{"train_examples": 101725, "color_jitter": 0.2, "encoder_mlp_ratio": 2.67, "encoder_inner_norm": true, "text_encoder_norm": "rmsnorm", "text_encoder_layer_scale_init": 0.01, "text_encoder_expert_mlp_ratio": 0.5, "max_steps": 5000}
Rows from block 3 of the image encoder of a small contrastive image-text model, named by matrix and row number. Rows with one number within an expert belong to one neuron, the router's apart. Each number is 500 + 50 x the weight over its row's rms, rounded and kept within 0 to 999. All counts start at 0. Numbers have three digits each.
Before each expert's rows are labels from the 100 images, of 14848, where the router gives the expert most weight on average: "responds to" is what is common among them. Only what is clearly more common there than usual is listed. The data: regions of photos with short descriptions (Visual Genome).
# router: router (encoder.blocks.3.mlp.router.weight, 16x160), inputs 0-79
# gate: expert gate (encoder.blocks.3.mlp.gate, 16x32x160), inputs 0-79
# up: expert up (encoder.blocks.3.mlp.up, 16x32x160), inputs 0-79
# down: expert down (encoder.blocks.3.mlp.down, 16x160x32, transposed), outputs 0-79

# expert 14
responds to: text has "white"
router.14:491540531485480548549564467530539507507460575531444587536450465413412563495521468458502422569485484524449508518572555438517576595488538496546558476587457487497507549559483588506421422503466455516584529571361487525505529586516417432571490537
gate.0:453502501439541483465456479430511631580499530466494564480477565497543479529550542560544460525496488471532474478521456528545478494462485442576571506555475570550467497497465451466544375428623567488506469443479423448471433540536468481411492442
up.0:500457445489458485459440463421481497544463505533453458529479524477494407405531446612539483509427555553540511513578436587567623514504590484459454489535416503482456448414481457474459485384523541545525484446393481569457548452599483588433504372
down.0:470480561459543500462502519521512442473505569487539549497532574471415512470556582463481444437537522490432511441509435583459484463397602458428546550549511516518439529578546560523534450518583477544509540639439486467417432491536505477476532519
gate.1:419471547459559426507551523546535530482487482449478572385526501575492523436540563477522488501494569497467459464436523584513542505534505479558514559549515516430529525457491463470591474510519601411398532428520489429492487528479519496400440519
up.1:423526586469495595462484614521465519503487533572522479619486534537506552479461577499495435473537527439555585404430489492469450535482410510496516548534457631562454546584510468501489474489513427448527460584539497493494537453491583521459513525
down.1:555534512426611458560594389494563469538536604485517475463503457528514535479475459490475521517504501571387488469492476453441504474522486525467527511478371509505535341468562520566539477438507499527443530440503486499538553368515431480597590526
gate.2:406482597508493445533482510535429498537523525441491463407507503497527575523509587495499541405470497364497490443512622567491492463550557516546494496569529465499531478534537545501563497459556514377495564436511476492522537505472463524524479489
up.2:521512422512494472457519491457544431482425469495459543556536561573365454395439450428574460598473493561485451534613481413431513428454447472501501547469566464525510481616463480568457493489513451580509389577498550538557478480512520480539476573
down.2:540502544418529521526491450527438457483520414422452518525561515509514482488453585447470463441486566557490498458431507528419511517524518522525572533518599509473475478496520562525507485594533555550469487515545521469484432529576519445393574612
gate.3:716431525502488518508514553523462505497453452502427530510573567485439461515503517499496429545446554406525510532523509553509503455441485492474388447557525567479476563610464472572549423418543475507474449558546492536409513538474542482482433491
up.3:544415486503506499524585543514477507547495445522459531546545582518518488535582542491460504559452516378528498549490542467520515418449555490469421444570523503534440604564457486649475514382477468463514485508490442502397483538529467525510485536
down.3:537548495482464504481456551459527469604415478407486489607540513585490497490535549483512427506563398475478516512448501482479576511442549540547474555511553570454475498471521539572498523472467512501469481472344501575394446465481464474532427591
gate.4:512470473536481516496541534520457450444435531544492449524489488480402441521553484523498534565496568493514422548592449501574550497527538467398503433533486465415427534513426537499457491516491468532496478521509527506518507513523420505558463450
up.4:470535530462535466502422480519537514539542477429511561411544515533586529492481553486526507442508463515499588445432563515445444474480462546570517576475496533579561472494560449502545473522534546453457542504500494469470476479513572485436513577
down.4:513402553564542490475398477558442594506573528537489474468517500544483468541510642504501489543405527539453564443449463474587492567530563474534537458535423495466527455467501438476467533577538435442584475409571445465601420478509569582464531482
gate.5:550542579407514519475439338469531547564539428394588557484552482546499509463552479481451500480597527445487527483570495462480549520455492501570530566491483494497503533516493455453611385546508506494544491478488488459498434517502494497518488481
up.5:569443515487529368536497504493596523544577566464555487366476480474545488456535511491414523524512479441436463497525403518497447462483529482507467505481475529471491477450457537403469428461509511574463475536385525426481531486581532645513617424
down.5:512477529481498461482485517496457574554492526566543496458435491470446559475405545612555473489430463332516511542504576516424510565484493405523574571529449524536494551474455470404513511467614467508500509497434523508589598547420533450482482547
gate.6:591503463445539519570584535524521555547519585441506517493552544552535496541577481524461498420471530490452398508465459494460490498437556604532511604464577418511550510472438408471493456561465477439515500539546449417437422607540496503485524490
up.6:584454436459485570539588514498476559549492578505522496533535584511544507514588465579465522410550562426432401507439394501469502467493512569536507534540551528511538505478414453463473525498463453482514445553567451485466415599518558477503488488
down.6:586372492521573527519499593532435464617393501445537503510528585525523497483536533565523475455492479429458537523478552475554577578500394480475494467544424523454495476507557515548465548489459445501470437523596464461508393553424408479572456474
gate.7:474548579535521469520448545568426507445372508536401481456583482464462443516536522547558514571451568498544499523516576542536530457492486411533503485468552522418462460497530442549540414490525502588469563470500457535505499422417587508414451439
up.7:462458496507453470536440467458533447522562497559586519448467488503565483486531397474459563401525513491462502481481417524463392485460548621476456482542468520563572471457479550518526493469504471420509490481582514512444538610523463496560454554
down.7:480477445487503506534426435581564457494487562551531471549524490479452547480484491450546603544511429449495468466481541509499530508484418459587513499475455545504450507450513452532483464520469550457498486476595464560508420520516425510432526486
gate.8:453562512509468579446444500436445442530459520472408514526531546499561433493503476593522480473462446441542477542538531476527496454497487460496434522561500505430418549506425573521479491444595468432473640464529445589491581431489543516507381532
up.8:496509526532464514478523477492446480518467516531446485553514567494520475469499498596540405475492419497552501623522518391500500483478487490484446490546506501401463545522458674494487448504514487502418546455544418590539587448480503506563429564
down.8:605598523544467496540580561447502407438455534442463404528493489341447504512523561482513419510491473485538508532555551485489579488440468488503551559452560517494494436462631537480587399485401500577503451576401566482445524486441405490492539514
gate.9:440607506481620363578423505454545524514517568478546585524484510505476486450466578413468487335482430496494500438621528521495513548489493503491501417440526479538566487573522573581507475466550543537494489484492485570573525575448441502554579528
up.9:540491452531541523470553416421520508503567493429540543524487519449431557508532576433501485414507559543486410406556397467519488556506601554426507377413450475467494504497407551493511475463487529579550519457468485562520524596598485537546542494
down.9:513452517503475507552530443442497508567520479475558482612446497518525539539438479463539495492437460508387549510532529466548562459425502489472457432360536430504542438568480393462517478481508413490527551520472522457478488527577483415493502443
gate.10:548456482574519394574489547525471531501528496529554547540528494410471510569546524550482459585416576468478566538484532497549557543460575528466489446553414529483443526467399578522460469535453456461548523507434460478469516499601514603410487434
up.10:537402451570545438568528594611466492504529479507536497546538499448473505498544568517459462541379570485477534563427541489570521495496570568482505476491416505486467539492389477518439456566434485489543505495477530477488487553600484577413494433
down.10:523517557501480431466519467374564564543508549459498431520504561541509565528479459516536391508541425432480542569506581474468522426429501531463529638546572457530466521464450485567604490463570455587517439504540525547459534504445551386563510519
gate.11:421546489463546511517467519455556505441482435489477485432443616618596590449553545540494466550497462496559519487462512457475510492566478423611495615580493493501573401493567533479607508512552494493456524515514611445522443433419523497576535531
up.11:540442526530518467502524417583509498510530568449477502492572436435454476506512521462462544438515620516424505508502510544540464504472568549486488465447428449386442584487388471514402520575532510575551557494452493528507551516506549542496438375
down.11:556462617448514500466483483510447494586516491531455511569517521516481527526486501527496520473536501408505630542472522490500600560485480477443469467543477475498472562561508520477510512533509390489529521524425412459483466373374504586476484545
gate.12:520491561440592514480428651474484563468490522554529507511487395433513509458488476504570500595450540556487528569538566563513422518446454475563587454489457491475423481541544498510479425501473442495564474508385528475576566458516485533497539499
up.12:492445491603471378533581556562465479442513557473507474503596416481454450520544508590493480503466552470471521453481553464497577468516566531424455542483448455491461497449425474486453498516457527433478593431471456518467523458586491532492503378
down.12:494537479538459499468519533469432451530443470481504487497469495547541512529481408509429474546558518461480512573433519530491485412528421539449459571525579451444455513536437512561408531508409501603508456592518445571458556498504542451563420519
gate.13:498586590454528520539513451528551489434559489503504469474519471567551529510507491496419456563592601431343553463527544488442425496531459564525524554501593550439489512464511456533537426587473512443456445525535506438571443429428494542462478515
up.13:516566565469545502501499500524546479449580519496551437482520443580512575482472486448440515564617561499409567466525511520458448447520454639549552548490561546460500546473520480514511419507484450418465410536484537467597456405422498547482560498
down.13:458459571440441512500512473506497481490511516511406467517447561498566504517598448538480413475417492549634369540447461511559476518576508461534415505517421508439506512432465491461526546619525572456453486513585476410477499431455508495486411501
gate.14:470571438529587521480540548453515558440491547460495494532449569467472571485500553450509457420496446573579467451518515538534435473470514490487492567519458495490424505576541577510516371497563535537529572531626560461565508542469509499476533525
up.14:438556402517579516464493548435481547472476620492525472538475555426523568516545571440509486417543459582558458446575493455560399473583522507498506532535427524535491454529546563465478439468516515524526499528630538478553515522527504482492564521
down.14:504454459523472482588509386443639505495491427527461526541500481438460531532471452393515517492463532494559490536532485485496483372539476532558461437519590481607627451452603452535502512447447446447518608500505463462530506484482504515598541536
gate.15:580537593470494563544454572573475498394479505493497496440480444461452571454539487525469496620446563424545458503501546566542398450503452516536535524514505586467435549573476492539529546461447443518478518474521443449532523443472528492500468486
up.15:519504563463513564478552466480484570466540534476514537444495551489499623506473602476417534478528533471498509460502553422465353536477495587492614490520537563550463551586505507570497509431549480413522477520518412537532480516452484560534523602
down.15:442467498607555514449501604508490539578515472474546505535501536464473505550452476515507445616517520488478476514552558460624560477492399501544448404547478570475473420536533471476495525493517496477628456535421520481489533483554486523501534408
gate.16:564503483439476425546539482522575395438625531583557516569476413421402544477472418444528484504520561550381480505595473429458490570566525543439527528521536453513447590548413576504453533475418427487544461555405557506484546543570451476580429519
up.16:461482458551506580478467488481462628535424460426470482493458616613622452541545593565510535517462436460582545504468523534583491456428461446527483500529466598469527459468523446517533488521577541524481560460605450488492407507459563522403516463
down.16:499508446447498509481405521507526433440601555431495490414555602564552502461576595576536621504529431467484468440498498635461472553484514455477478509480565431432496497525489456492545519475479506534450531488519488450529404518512584540466451424

# expert 11
responds to: text has "sky"
router.11:465528515498516551529446425445463559558561541463449399517549438518573579541501433654570508494477469480526545461478538486521537500582383556574487555411443524477562504396446466529524523534480599465505545493521513459533506566535498477447429434
gate.0:504473503555532504571512441547472550519534510523552445513548490417481524557496515533548553490372538450489546460408502557551515520581394486563421442531470552399474446343481461495459534558506622497465597447444435547526522552558523522390470393
up.0:488475472517510495565502470562461529515530496520540415505565484448491512597516534537546594508413547454489568437416558561549503548574439488500430434553481567433473428377471490513464544591512612501445563411468408532537501555532523518399492396
down.0:481481492447475440495526477458486467510550335490491476532468397511540495516481525469535554460476487532502531580535502425556529455537497503503396484485516481545564415524533576534557535495463425569440558498520478469402510535506496432564510511
gate.1:519525431546503488465529605404551445482402558497532523561503490560442521514547504426517434485480409521464499487539491472471510453462539509402512538535508494550513458537564528487523391448546466589472513540563521384529445479553451482548628504
up.1:550536460571495595447421465401593433492506572524527442538387494550579562465587476405509478458442487419501408490553412388522506541609464479446501508407511485501512532538391518455470498478462513543478523482577529374541421514545468495544607486
down.1:448571485533519425561488463475546577481537548568378492459471512439444524493511534522457595511497497414529449471566552536491454537474539474526571468526484481510489481518478558413495627518381487615441477560539472511547454527442511567595546489
gate.2:427509578545472466566498524510513571354451482422441494606442511469484443419472533557490529550537562521536578518422488399515540538443397497478565413423439409527514526502506443634495532582571533482551522465480606582514444523454496522479503492
up.2:481413392524585430526420555523515431516460484526534501486511561506481510483584524531527497560430502436515564483450458485625506412486575506526524498519422542566476501518442533528431572523471451556544479453485524507529532567537520514470501458
down.2:484506535451487446520440382472532486453552488508476559448579453535469522445507531494491449521518424463437513491573543567425479543540487479555425490399480539436482497543513479464521440432561471554431642444486578554434576413484518481492503403
gate.3:594463492510440432478519484468485484441483490533510538404467516496389572479488494390528480448507546453505530506542536541482491484432508592473482458524499520414564556585562386586496428467498555556551446535508508524433522570507485394537458544
up.3:530436484549503462445533436492481508470481507497459540468509567474448538414424472416546536413472583521526476489550544514525450506536442551464483496408458512380539506520531494504432567427496510443659538546438488533434588531524438486523419530
down.3:566533444439529404472493456474533487496495496424481547549605518549477503461441471470533426542623448468548487488518494563569479511499502507531510455458574532359442556483566392522621478481529598506420543359518511504523405490525577511441506532
gate.4:482547451534572410417517491432530518535483487451530449579531506526576450513407510539531442538524396581460553567572525464491568558450498584469493453403501510535521517486585479482487352480558536523503503543482503503476405518423507508465447521
up.4:547497555496453564623462528584485471444494499564443538476500467508444541459535519473412531520479620516515413450401509525510465403537478460547482469534480525389488512581439522528475632495463436461432552450507521521502563487539487431478507493
down.4:490484510466385452464537490522447517484512531458550418530505422417526506569473489485574481541428376454502505574528545474459483485447450452568524581477512501401529591427472512577556504448434478542509432474512461506413484582542582403528475384
gate.5:440495590511493556520485421434520577534454605571466621524506419429505517520408506494452530494519490495457531513515534442468526572432461481536460481398509448524436494472533524459490532472550486474571513418459489497559515488461481555570514518
up.5:585500412431542432475497561571524418454530404498521402458509556562454542533577512486467480563494466485503520492519442563488482461494571557460542521587530532489520547516454477570509451519443513575408482541526534468433488519550553463448566498
down.5:507551490422615436460455589501560453497420552437506442528485473441539498446530509546493448494470505531455577478487585534483506466494535460617501510520440484485539413450480479463524479465540462439453580412523487478504466511584587418374515439
gate.6:545519523547457498469476606513474445402472516524507485546547539575445557487487600454437436569512525552456548492466441426505458440411541598452506454447496464490498543567500490579446487566547523530547458588511677473574481477469505510517551549
up.6:535500497536453446459472597527460440461525510536531480532509559551511517468489565506425391591511504556401585510474401431467498444401566584481499486479435472507463570517436498565449466499488488521555439609523624503497474516477513475500501555
down.6:434482473504615458525456469516529489527546367447438453531594580484559532466585563539514432539441484448473463467377557479486585612516465414506493505469507508483528417480423487502486551615502519473493613550444528519475456460453505545457493522
gate.7:486590514435551586540477485433610510533492502535469525459491472454590496520483461450464500520535363454482448536569527497398458469475496446582504514480527505582495404470539421475623435475520550491413497462462518404439466488508463386549625548
up.7:496552486443514568529483408426597493510500493604426525480494462431577505583499479547486511534549358459500449508540472496372480471520467429569522506466547470576524447421549470502613482503516524499437526459433484396436427475525478406591569503
down.7:525465473558517416497515391453512469534509555430503460512479480516557377501399416376494470523605593518586457563440524455561554458557461486518448559460486507550549540553447461485483603455438482567508516444398538535463566477522554462508447571
gate.8:448571467503514478587514503461494497502487496492523487464470445567492610411474498444557510484464477459520579496503531458449524515547518468510473477497572417497511552574576460490523536435467454477549524462519572454487634478475585434494426558
up.8:488575403514531539577517496436532476504477514531505510505443533596481575420431459440528547448455475477518543524480510494469530512554489438491467543526523457492495528563579471501505512447507461537515508493541527391504626438527508419552432531
down.8:408451515487560484422636425385526435578448585532448461458464451437507462466492445492531512420457577433529381503570502481477413518486549473468517527509523486485465508477447434482528515464523478531545378501409588505446583453528524482514482495
gate.9:521492520511435419544559497569475490464469475572551418511439435549565531542510461502438533505493510548514452577470462536408436425495505588487539503579571483549555532485490483529494473462427475479413519532500545412462527519481488416460542522
up.9:509519456518564525446454490417492548508532516436437572511573580473466512414540548476550428472492488518553573467511560482594590565496455471481457527449456539446443485529498517507448495510535519587556486547529493600527556429521537567488424538
down.9:586551582403483540555478422503498410493492560480494524549494457550474511579527507499599496521509453463493485548522544492590469452505527452439383544453548484406464551546476480530492523512495486541388603512512503536404437502513509435410441474
gate.10:534455507536562478499465502443555520547506528497569503383463444455564569493560441426514446458458477497512492535543554483473547440509497522498529517449517537532478489545538478497496468477492475540555528558462530506411552448462570487461496509
up.10:496492515558562446507505527476520575551488562485513441390443498453528583469486458382555463455463500514524504561489549493514534473512469492587512462442538527492505463529496451463477519494550482571581535568467524568432580513481552473478429496
down.10:576461556435507506482463437534425509470516429515434517499530496566466488404547481469515519490477590456510462482467508541511509546482581450440569500523527558474493594471476398509412470533544479515609427508570534428521476492527484461533397594
gate.11:515501522520517399617535451469576545561551469439592454515401459504544435478543478404396492523541520478478552622508433461476499529500490550575580512493499574571491561454471554514475506524474502532469539532464534481365553482481546504458492460
up.11:519456461505456591453444483591430446422431475587383553460584525465421571490439486571611539480441478477558414421469515547532494469476516447430421507524490474438529468558503439483495495505541471467548448469540468500564436572512445434590497501
down.11:509553413455489477410487527487543489533534533534570523474562482486500519467484451522508372499473396454536523543414507537560517392576474524439388579475527592567484452476570595485566447440505423494441531470440425445440489469457520450508636485
gate.12:575437533406528497492496520408577477431554492538515559445503500474419558483489547416408523569609462493519489493537511523459441379414599606482482521523556527502506458515492545600618450512495482526419425516526501438503462479555460467500549547
up.12:564372450461593537582518477408601504468526497465499494484471484497510537401422409466423506578576456537556435469466451482477456524478505607508528500422537489518530472427501485537518531533469560485509432451427565468468508468602553488537511591
down.12:553470519420590517499504436478426397523471507550490488524589498493543460457494462508443480490551496609558505581555484506516361518504493574515471474479514458488558453514523511469522603438417513511489474508519447560577484487423498523518478450
gate.13:474491446457543421565507477481502404554553454508505525464542593451520510502517525524596490526468477481497544482435433527365521505471577514520495517534490464499523492483516451528459498506493534525443480605423543453366475525546471439591478483
up.13:419518444430515502621441529496487480550584543537520563508479499501491474586478448531544573544486501438449528475438468539410553501525542519554451511494411467585475468447444525501470553564537486490521469546458553449469487606573495468561524470
down.13:468500594505469473524525556454427541460506515528489414497537449436581447514565453437437397529591578549530471420523464554566423542536466475512457592506516473473459478417458469466535579447477533388474417448450391565463513516517457542500511520
gate.14:577505540510505476452507515494484492485471550436456516472491426480442533491541411484515394567564499493482416522487540501503529479410533628494552536467576501511447522524582496498541437465547436570489426575507463577492469370442524491486537594
up.14:493553513461560592532494411472546481517487466599499504430498614581493518458423514456478553450469449527543517535563468451516518525555413427509428501491479480516529484512453540418438550461521447438492585554458503502544517483516427469499481495
down.14:428524586569579444503537416545496626499514447481504598481557448577445477474602489445453507613492471444487502442522537440548480490594549512511518591461595525507479593471498441448522557541557465494514453512471430416490471429569451542525490472
gate.15:508478458493550404491484500512502441485500452569521568592607521485494489493535524437479397568512497498485529448566453494430538429400588517519434519518470471490473588555576495519613440543475449484463514501522566469445451473518569520489499484
up.15:484500492480516441582462472510547433472522458465489569576568549487498431460579487478536501560467481559448574522492439515510528489440467494517431493422493456508530606470465486509451492568430465489527518451522472545502489574436491591614394489
down.15:538531525459515512525502517470482539547570560465582436475600464430531397552462426547385465531511513521477535537471527526462554564482435473456545518470577509621531559433483519519553431482578494536446549499462540490501481546529462434523592517
gate.16:506479441518469490471439516460454543542401518508538477502439552553505530460449505492519404506578529510493488491524512556486435540434536622483515497484518525497421583533521505554462424513593514536524442600610570475504448557509510501489415564
up.16:488402463547360534477448510494363582589443533553495517470483471596540473527514529535466442471573515477466500465483485602519441522429539631524525510472459519497436582439456467480437491510571506544598447540556521506497427597504496518478433477
down.16:474578465471549547541471444479465485548468447466477490471433604519511573431547514516604481504432564453450441446447460497437559606463538459388561542541497502436475552411449446535458549563469535574522504490505558638549464492521480525463548521

# expert 4
responds to: text has "blue"
router.4:445545435549454573506537534517467489527496566520512555588527417455459523449344479537582472495429502586510464498546489532476507458475548458580560525480496345470523550463468565532429500486515466455488568576448550497580521474537421491502376546
gate.0:518531567500546486570496579475503509561442478492586435405429522538512545464639519552407498475550518434476511493469444533502464494505432489511509448533501682556436534499429492468544432530528564484450481430551497481501488577449589523451439522
up.0:549486479486481479498481525576552498436582530457421491570527539527443423447335369489539492567427427554501519531481537415570490416504420467461496551465520356414657471505501477542505621470531504534543577443488512543490502440514446437522509502
down.0:483469616460373520402440504504423444516439518429479475559511481464498558441445477485509481484511535572535446514576521537426441443532504513446438468518503452460606426442611643475526550513496481493501437525406535528408580438473449429499547554
gate.1:555512589385479471567476546462509462420568497513545478452486501529479518555562545580541601421547500402431482488515562607489487541455526441533445438540499591525468591557496475450601435413543561449483454483499417465537519589481542500510497489
up.1:539497535500492453420537435525449515477441533498465507450490436428518523543497380425528439495536556533534523462497444528482544425519621582479401531522535428579540520501504477471494479495510495422417470478517533574480525491537546450489522465
down.1:552497394404421553438515458468520557487517593515484459535459511440447460515455505533512425609555380498512535488540434515501433444484445545517502435499540543419560569527453445526520440510517510469476543370529454534461421500415500454471466479
gate.2:468555585449540505463536444453527579480522592507449537488473439448508442476479456503501492536470508474450488555559475542506461524412444449574500520500470513507530491494418455488622452539624526572523544434451508541463520474570517427483510450
up.2:467522542422585501426599437394502545585509517542504527539508511463534432495478455522532461584446509467429513554549436496459481554440470465552529539482447414547535481399408439427549417464573497563612511507418509565498491455579515492505525477
down.2:455495503383569481532605555468499551539437549622496518460487498433520473451480443474546496499461488456524507601558576504525499458518488431556577564511426522471414452508372496473604391423485472513527461581535484541454526505562615527553420481
gate.3:545504485542502454481600533548409506462506517445450517517576562489443404475543459448536422566468589505508554539542463477504546474511574548550539533542578470475481599587455426487460497511483466436578498526565541585481525484499449543509403527
up.3:540524519493482522483458476492479562488553506521475535457453471524487525511459542538432574425480502517532480477493499513457442524426480538457436525454467543474463487402492537497510593450633520540507494451385542552460582567551520463471557520
down.3:563509480441523526498613487512474499483476514566386530544554554492437527501485486513528545551496487398454515581497558541434527572548456501485422462469581526480487528548471535607479518503409553502599504609556480488529471533497526497482465495
gate.4:454612504537449515514429542493459585427381561590457516439461499580463526529475503445517492433555483515600545440485556502503446508537532444580558530472414522525477474492458553467469467440573490471543519398591530494595575504450439466506513504
up.4:499454513447418539464502440529498401520496479545403499472446387518555506517488395535533574527497570462549506581514475489500542557569500476428494567492482467483547538494509508439492623457396476487491521664518516407417605471514499511518403493
down.4:516518536523477580423537505586464628472539590444440419622520452583502462580464512487395551452476519514473456533442609468496564560494524491496420522531489440516489481439539541538533458554501552524448624470555439514445430521478471604528531499
gate.5:441517603512451505479498547460463494446435572504451500475464490517425461443498454590532498598467543483503584473414483545479456473494499482506459531502485515421488507578453502474493473473554456446530539514519551511562574445481547558505464455
up.5:465497570548461507459483582439409495471420568493396583486495517506435397465463411596558480600476501527512565527453451529458448541518477540533453543476495471452527520564463534455472547445563422444516508502481581550524580459499542521501446481
down.5:500602556424497474463590520472543503527551576455514507532533442507461464492508533456490519479477572515456528514556494543496372554521495530456453546556511593448479500530447439601561496501516459434561538491508493517498464512482444523461381544
gate.6:600505392372498546509473469491589490486515543505549522527498566502491535493555444528498489424498532432436486445489491522450489562558579457584520603514556476565523550492393556528550501534466457447514497519535549465476433547438479565481476566
up.6:560509420395538570561466553494579492452504537414453503560483537554481532469507467551457534377477532498493484501532525499463549567540529466540517646427517403501569522475407508491529545525419431441482513559560539472478419512521451534477462516
down.6:410518518466459515525459510568430453411465510462490525491430499456469508484369466540452625328506559502596474535573509567409469522596513540513498444472581522461529558480591527469498541507396487528451461585524507465486533466510531462568512515
gate.7:505471514497572449596486482517488596586551516385597535455560472507492558553649600468484487504562507385473516440472509520529497484477519556521486480549517561502445385505507468536557430494567607491452411412542431549501441546532606563436513422
up.7:542485427351462502562542489413575469474544457434520514569483433455462509466517469531545500524583478491536474556438514417516516529531401404480466514575577496483499490582546460561562556469492496550448439378444364495547502479540523452495570447
down.7:466537394606528366440566594625531495458413462530531510553423458417560538483399485462522524450509519460607460518558502456460523510467526550521489443455527545568559531515505543592488490451487547414482463500492510555540459548462543608533542579
gate.8:545558485478506531491528546484502517430457598555536511507451508478481537533503517525452512479466568511441528513501596482550479550478474448522548502527429458548486448483379531547510497520545506492558458408564475585555488504466571468464445550
up.8:517604531501511572480379558473492511420403528564419539430486532475456528426473455432605438446499532510521467437614604503537458424489493448537560566497465497486512488526479550496498512462570451422540487398522560578560531519452483464499442502
down.8:424569466477448543507601505496526457514439454516557573473491623491512559526477542453455660478488480517511478467548510559412450496500549601413586469449498491534507553589484514485491548521536503460477486520565472364521430475529524441576498593
gate.9:494537509450613543500556481446564488517442540577456568470468551511528529452501443497549495497461501392502482520544515493481544561505448416625523562469585455526475488538474618444510521484508382419530414580552460522522545484447478483528443602
up.9:542448522565433482543508548539472501461528477386540446485550486530474476514483541523393580508485546574462580450416490495545495459496454558454495418503385540439522510486491363547470488575523611581454571404510566501443448524518600483437527386
down.9:474530516464525473433551453381486486513488388519477478523490509415497478493491443506479362476525499456494469568517430461484445426516496535503390503452493532489519434555502524477507427453520532496485569629517477467535522465383572575419542443
gate.10:456606507488554495558431448497495528447387469519475504427477509529477523434537485561510415590440513489553538399536475526454454484504487447573492505445507551499558457517553494443524500541531502437463511470594532533551506489374559517433486521
up.10:467438538433527474520558513446470484510561547464574512536513577552544519540532482491485570430566546438425447554472525510464555544430491486516506503465536458517429459451416455537522477517477513530522474504464473444427535528579518419561445516
down.10:534549404539553478467453554514549498454463470511469523478521538497415511454493526474487431493383562501383557475437509492430544499459592533561497462461429505495532423476478472477463454413557482486581567576425581532600526487563535484520550436
gate.11:586448467544457498565516439515473543566501479453544554501467483599503530513482520448538542467464485526496471534442490432510512596509446479602595539509539462533513547474528424454494556412404478392574433509456501526467506506483424510552505618
up.11:523472456557444417555450499493505406499556493480582536444591429454462526555452517419466504491494474500488590431442535470487463363487554581469450407561444551471485460534583492501420457526451526507488503379477540520473489546516516503459539466
down.11:507481559532494543404583520509469548567516467502488520506536475475611442555528503574506399566513502609466456586429463412542508516478435514485516529425419465495522473462501520454428511537520473449506487508486529503477482465480493614456512559
gate.12:531527536499516472554461538468570534413537482480642574418445496535474590520457511433440565484506469437516608416447511465427512512466577474574516455475524484580458474572505401554489485526500552459534483434469587492568467538513468500510516564
up.12:489460519506488523531431509520561485391550493513572484435412454470482603479489481425442591495490519545514502468447585428470501491520529433606546477452455465543499390483507450489555536474451490506517512404463601488555517552496397414553518516
down.12:465478496457521614448441450566491509497458510585368577517526481445425479461468511476602570522485574550542454512558469499412450502525518542509492510449515477497465504521519490439447521570426534548497503450472493558534489547523470554428431448
gate.13:481618525464482505429471421549511377450539568523441484525524458483454490501420431544582583446517478551503402449505381548430472499579521481460540587508545473407572553432455490474501567501498527455459530473517493438523537501523552417481485420
up.13:452490481590457582413399485478387533520444515481417426530541495488508470471462459534537454520402535573603477514491442521568499399549504441563488564467453469438492486511542536443445510408518487467525615490529501526609521376513546506451502443
down.13:439472488434502393489512480448518427549606467493558564520518538524528599502588593496485458517584501441489501504547525572477439481416514487429485515482551582453441477506488509541571391500553511552532443414408466523533462474503476573483500512
gate.14:477556548436544397526550466503561540445600507501490506449524408525561489466463500535468555491604457539499613473482481501447530566615453511499485441521537534490514560431475478487516515603432485445431479569500465444497453528452554457426489496
up.14:440531494461478654533513396444603497506555598503466564537486563525479495436448437628503566460492434503479561461490490461489523548465484444507475594504523411499586507447473411534482510573486480462452642470539433474511510507451505505480488585
down.14:517462487478593507470455474481460463485522508509519477618490484488472502485538457492376446488495509516518530451580443435446587483501530435544445442311543470561489449505540457504449501638480440501461578514426577494478415515480522583478463507
gate.15:595542428580446523437509511654451491503498467456451422504525508489517412491448442509562447498459464546524473484476455500541532478576530494565542522553480507458563612541484454415452495456496514394517551519568483473488514487503518553454522531
up.15:421471521425541464582499455378559520535482507544599599509453558515459566541563601456426547441537508450499522485548557542453468542399472499463474429463484541575456441469482559620591484520523510635523456461431517531431479540489482483502527494
down.15:523495578501508580509494553519490387409463559526426494498522505495433503441516450532556515537407541502551445507471491548450489455593512505486467584543523487408542443561469421464547491447469520480445559532428525397436530532593472402488524526
gate.16:579550436484491506481455495511500400512460525514479414513507582559475589494489463569513392472467483526508472473500463536456383477559532483431427453587560581427484588534467580523481512489482438573373529563551511464556566454414595467463556457
up.16:534569378468535552474452423511529414525504522590476453526490556549524619526537522528489422530522420502540504406545432533449434507536513435476451515543545538501531561529468567493532518520454458621339556557537501492565527456419567527448565448
down.16:553492596429511522556575529488469471503532431495533470548495536461491628508471413516465450466621442515512475547501519529439461573498435470497565485591484509418469469488487472579499539516437511502430490507481428516407459483417550436549508472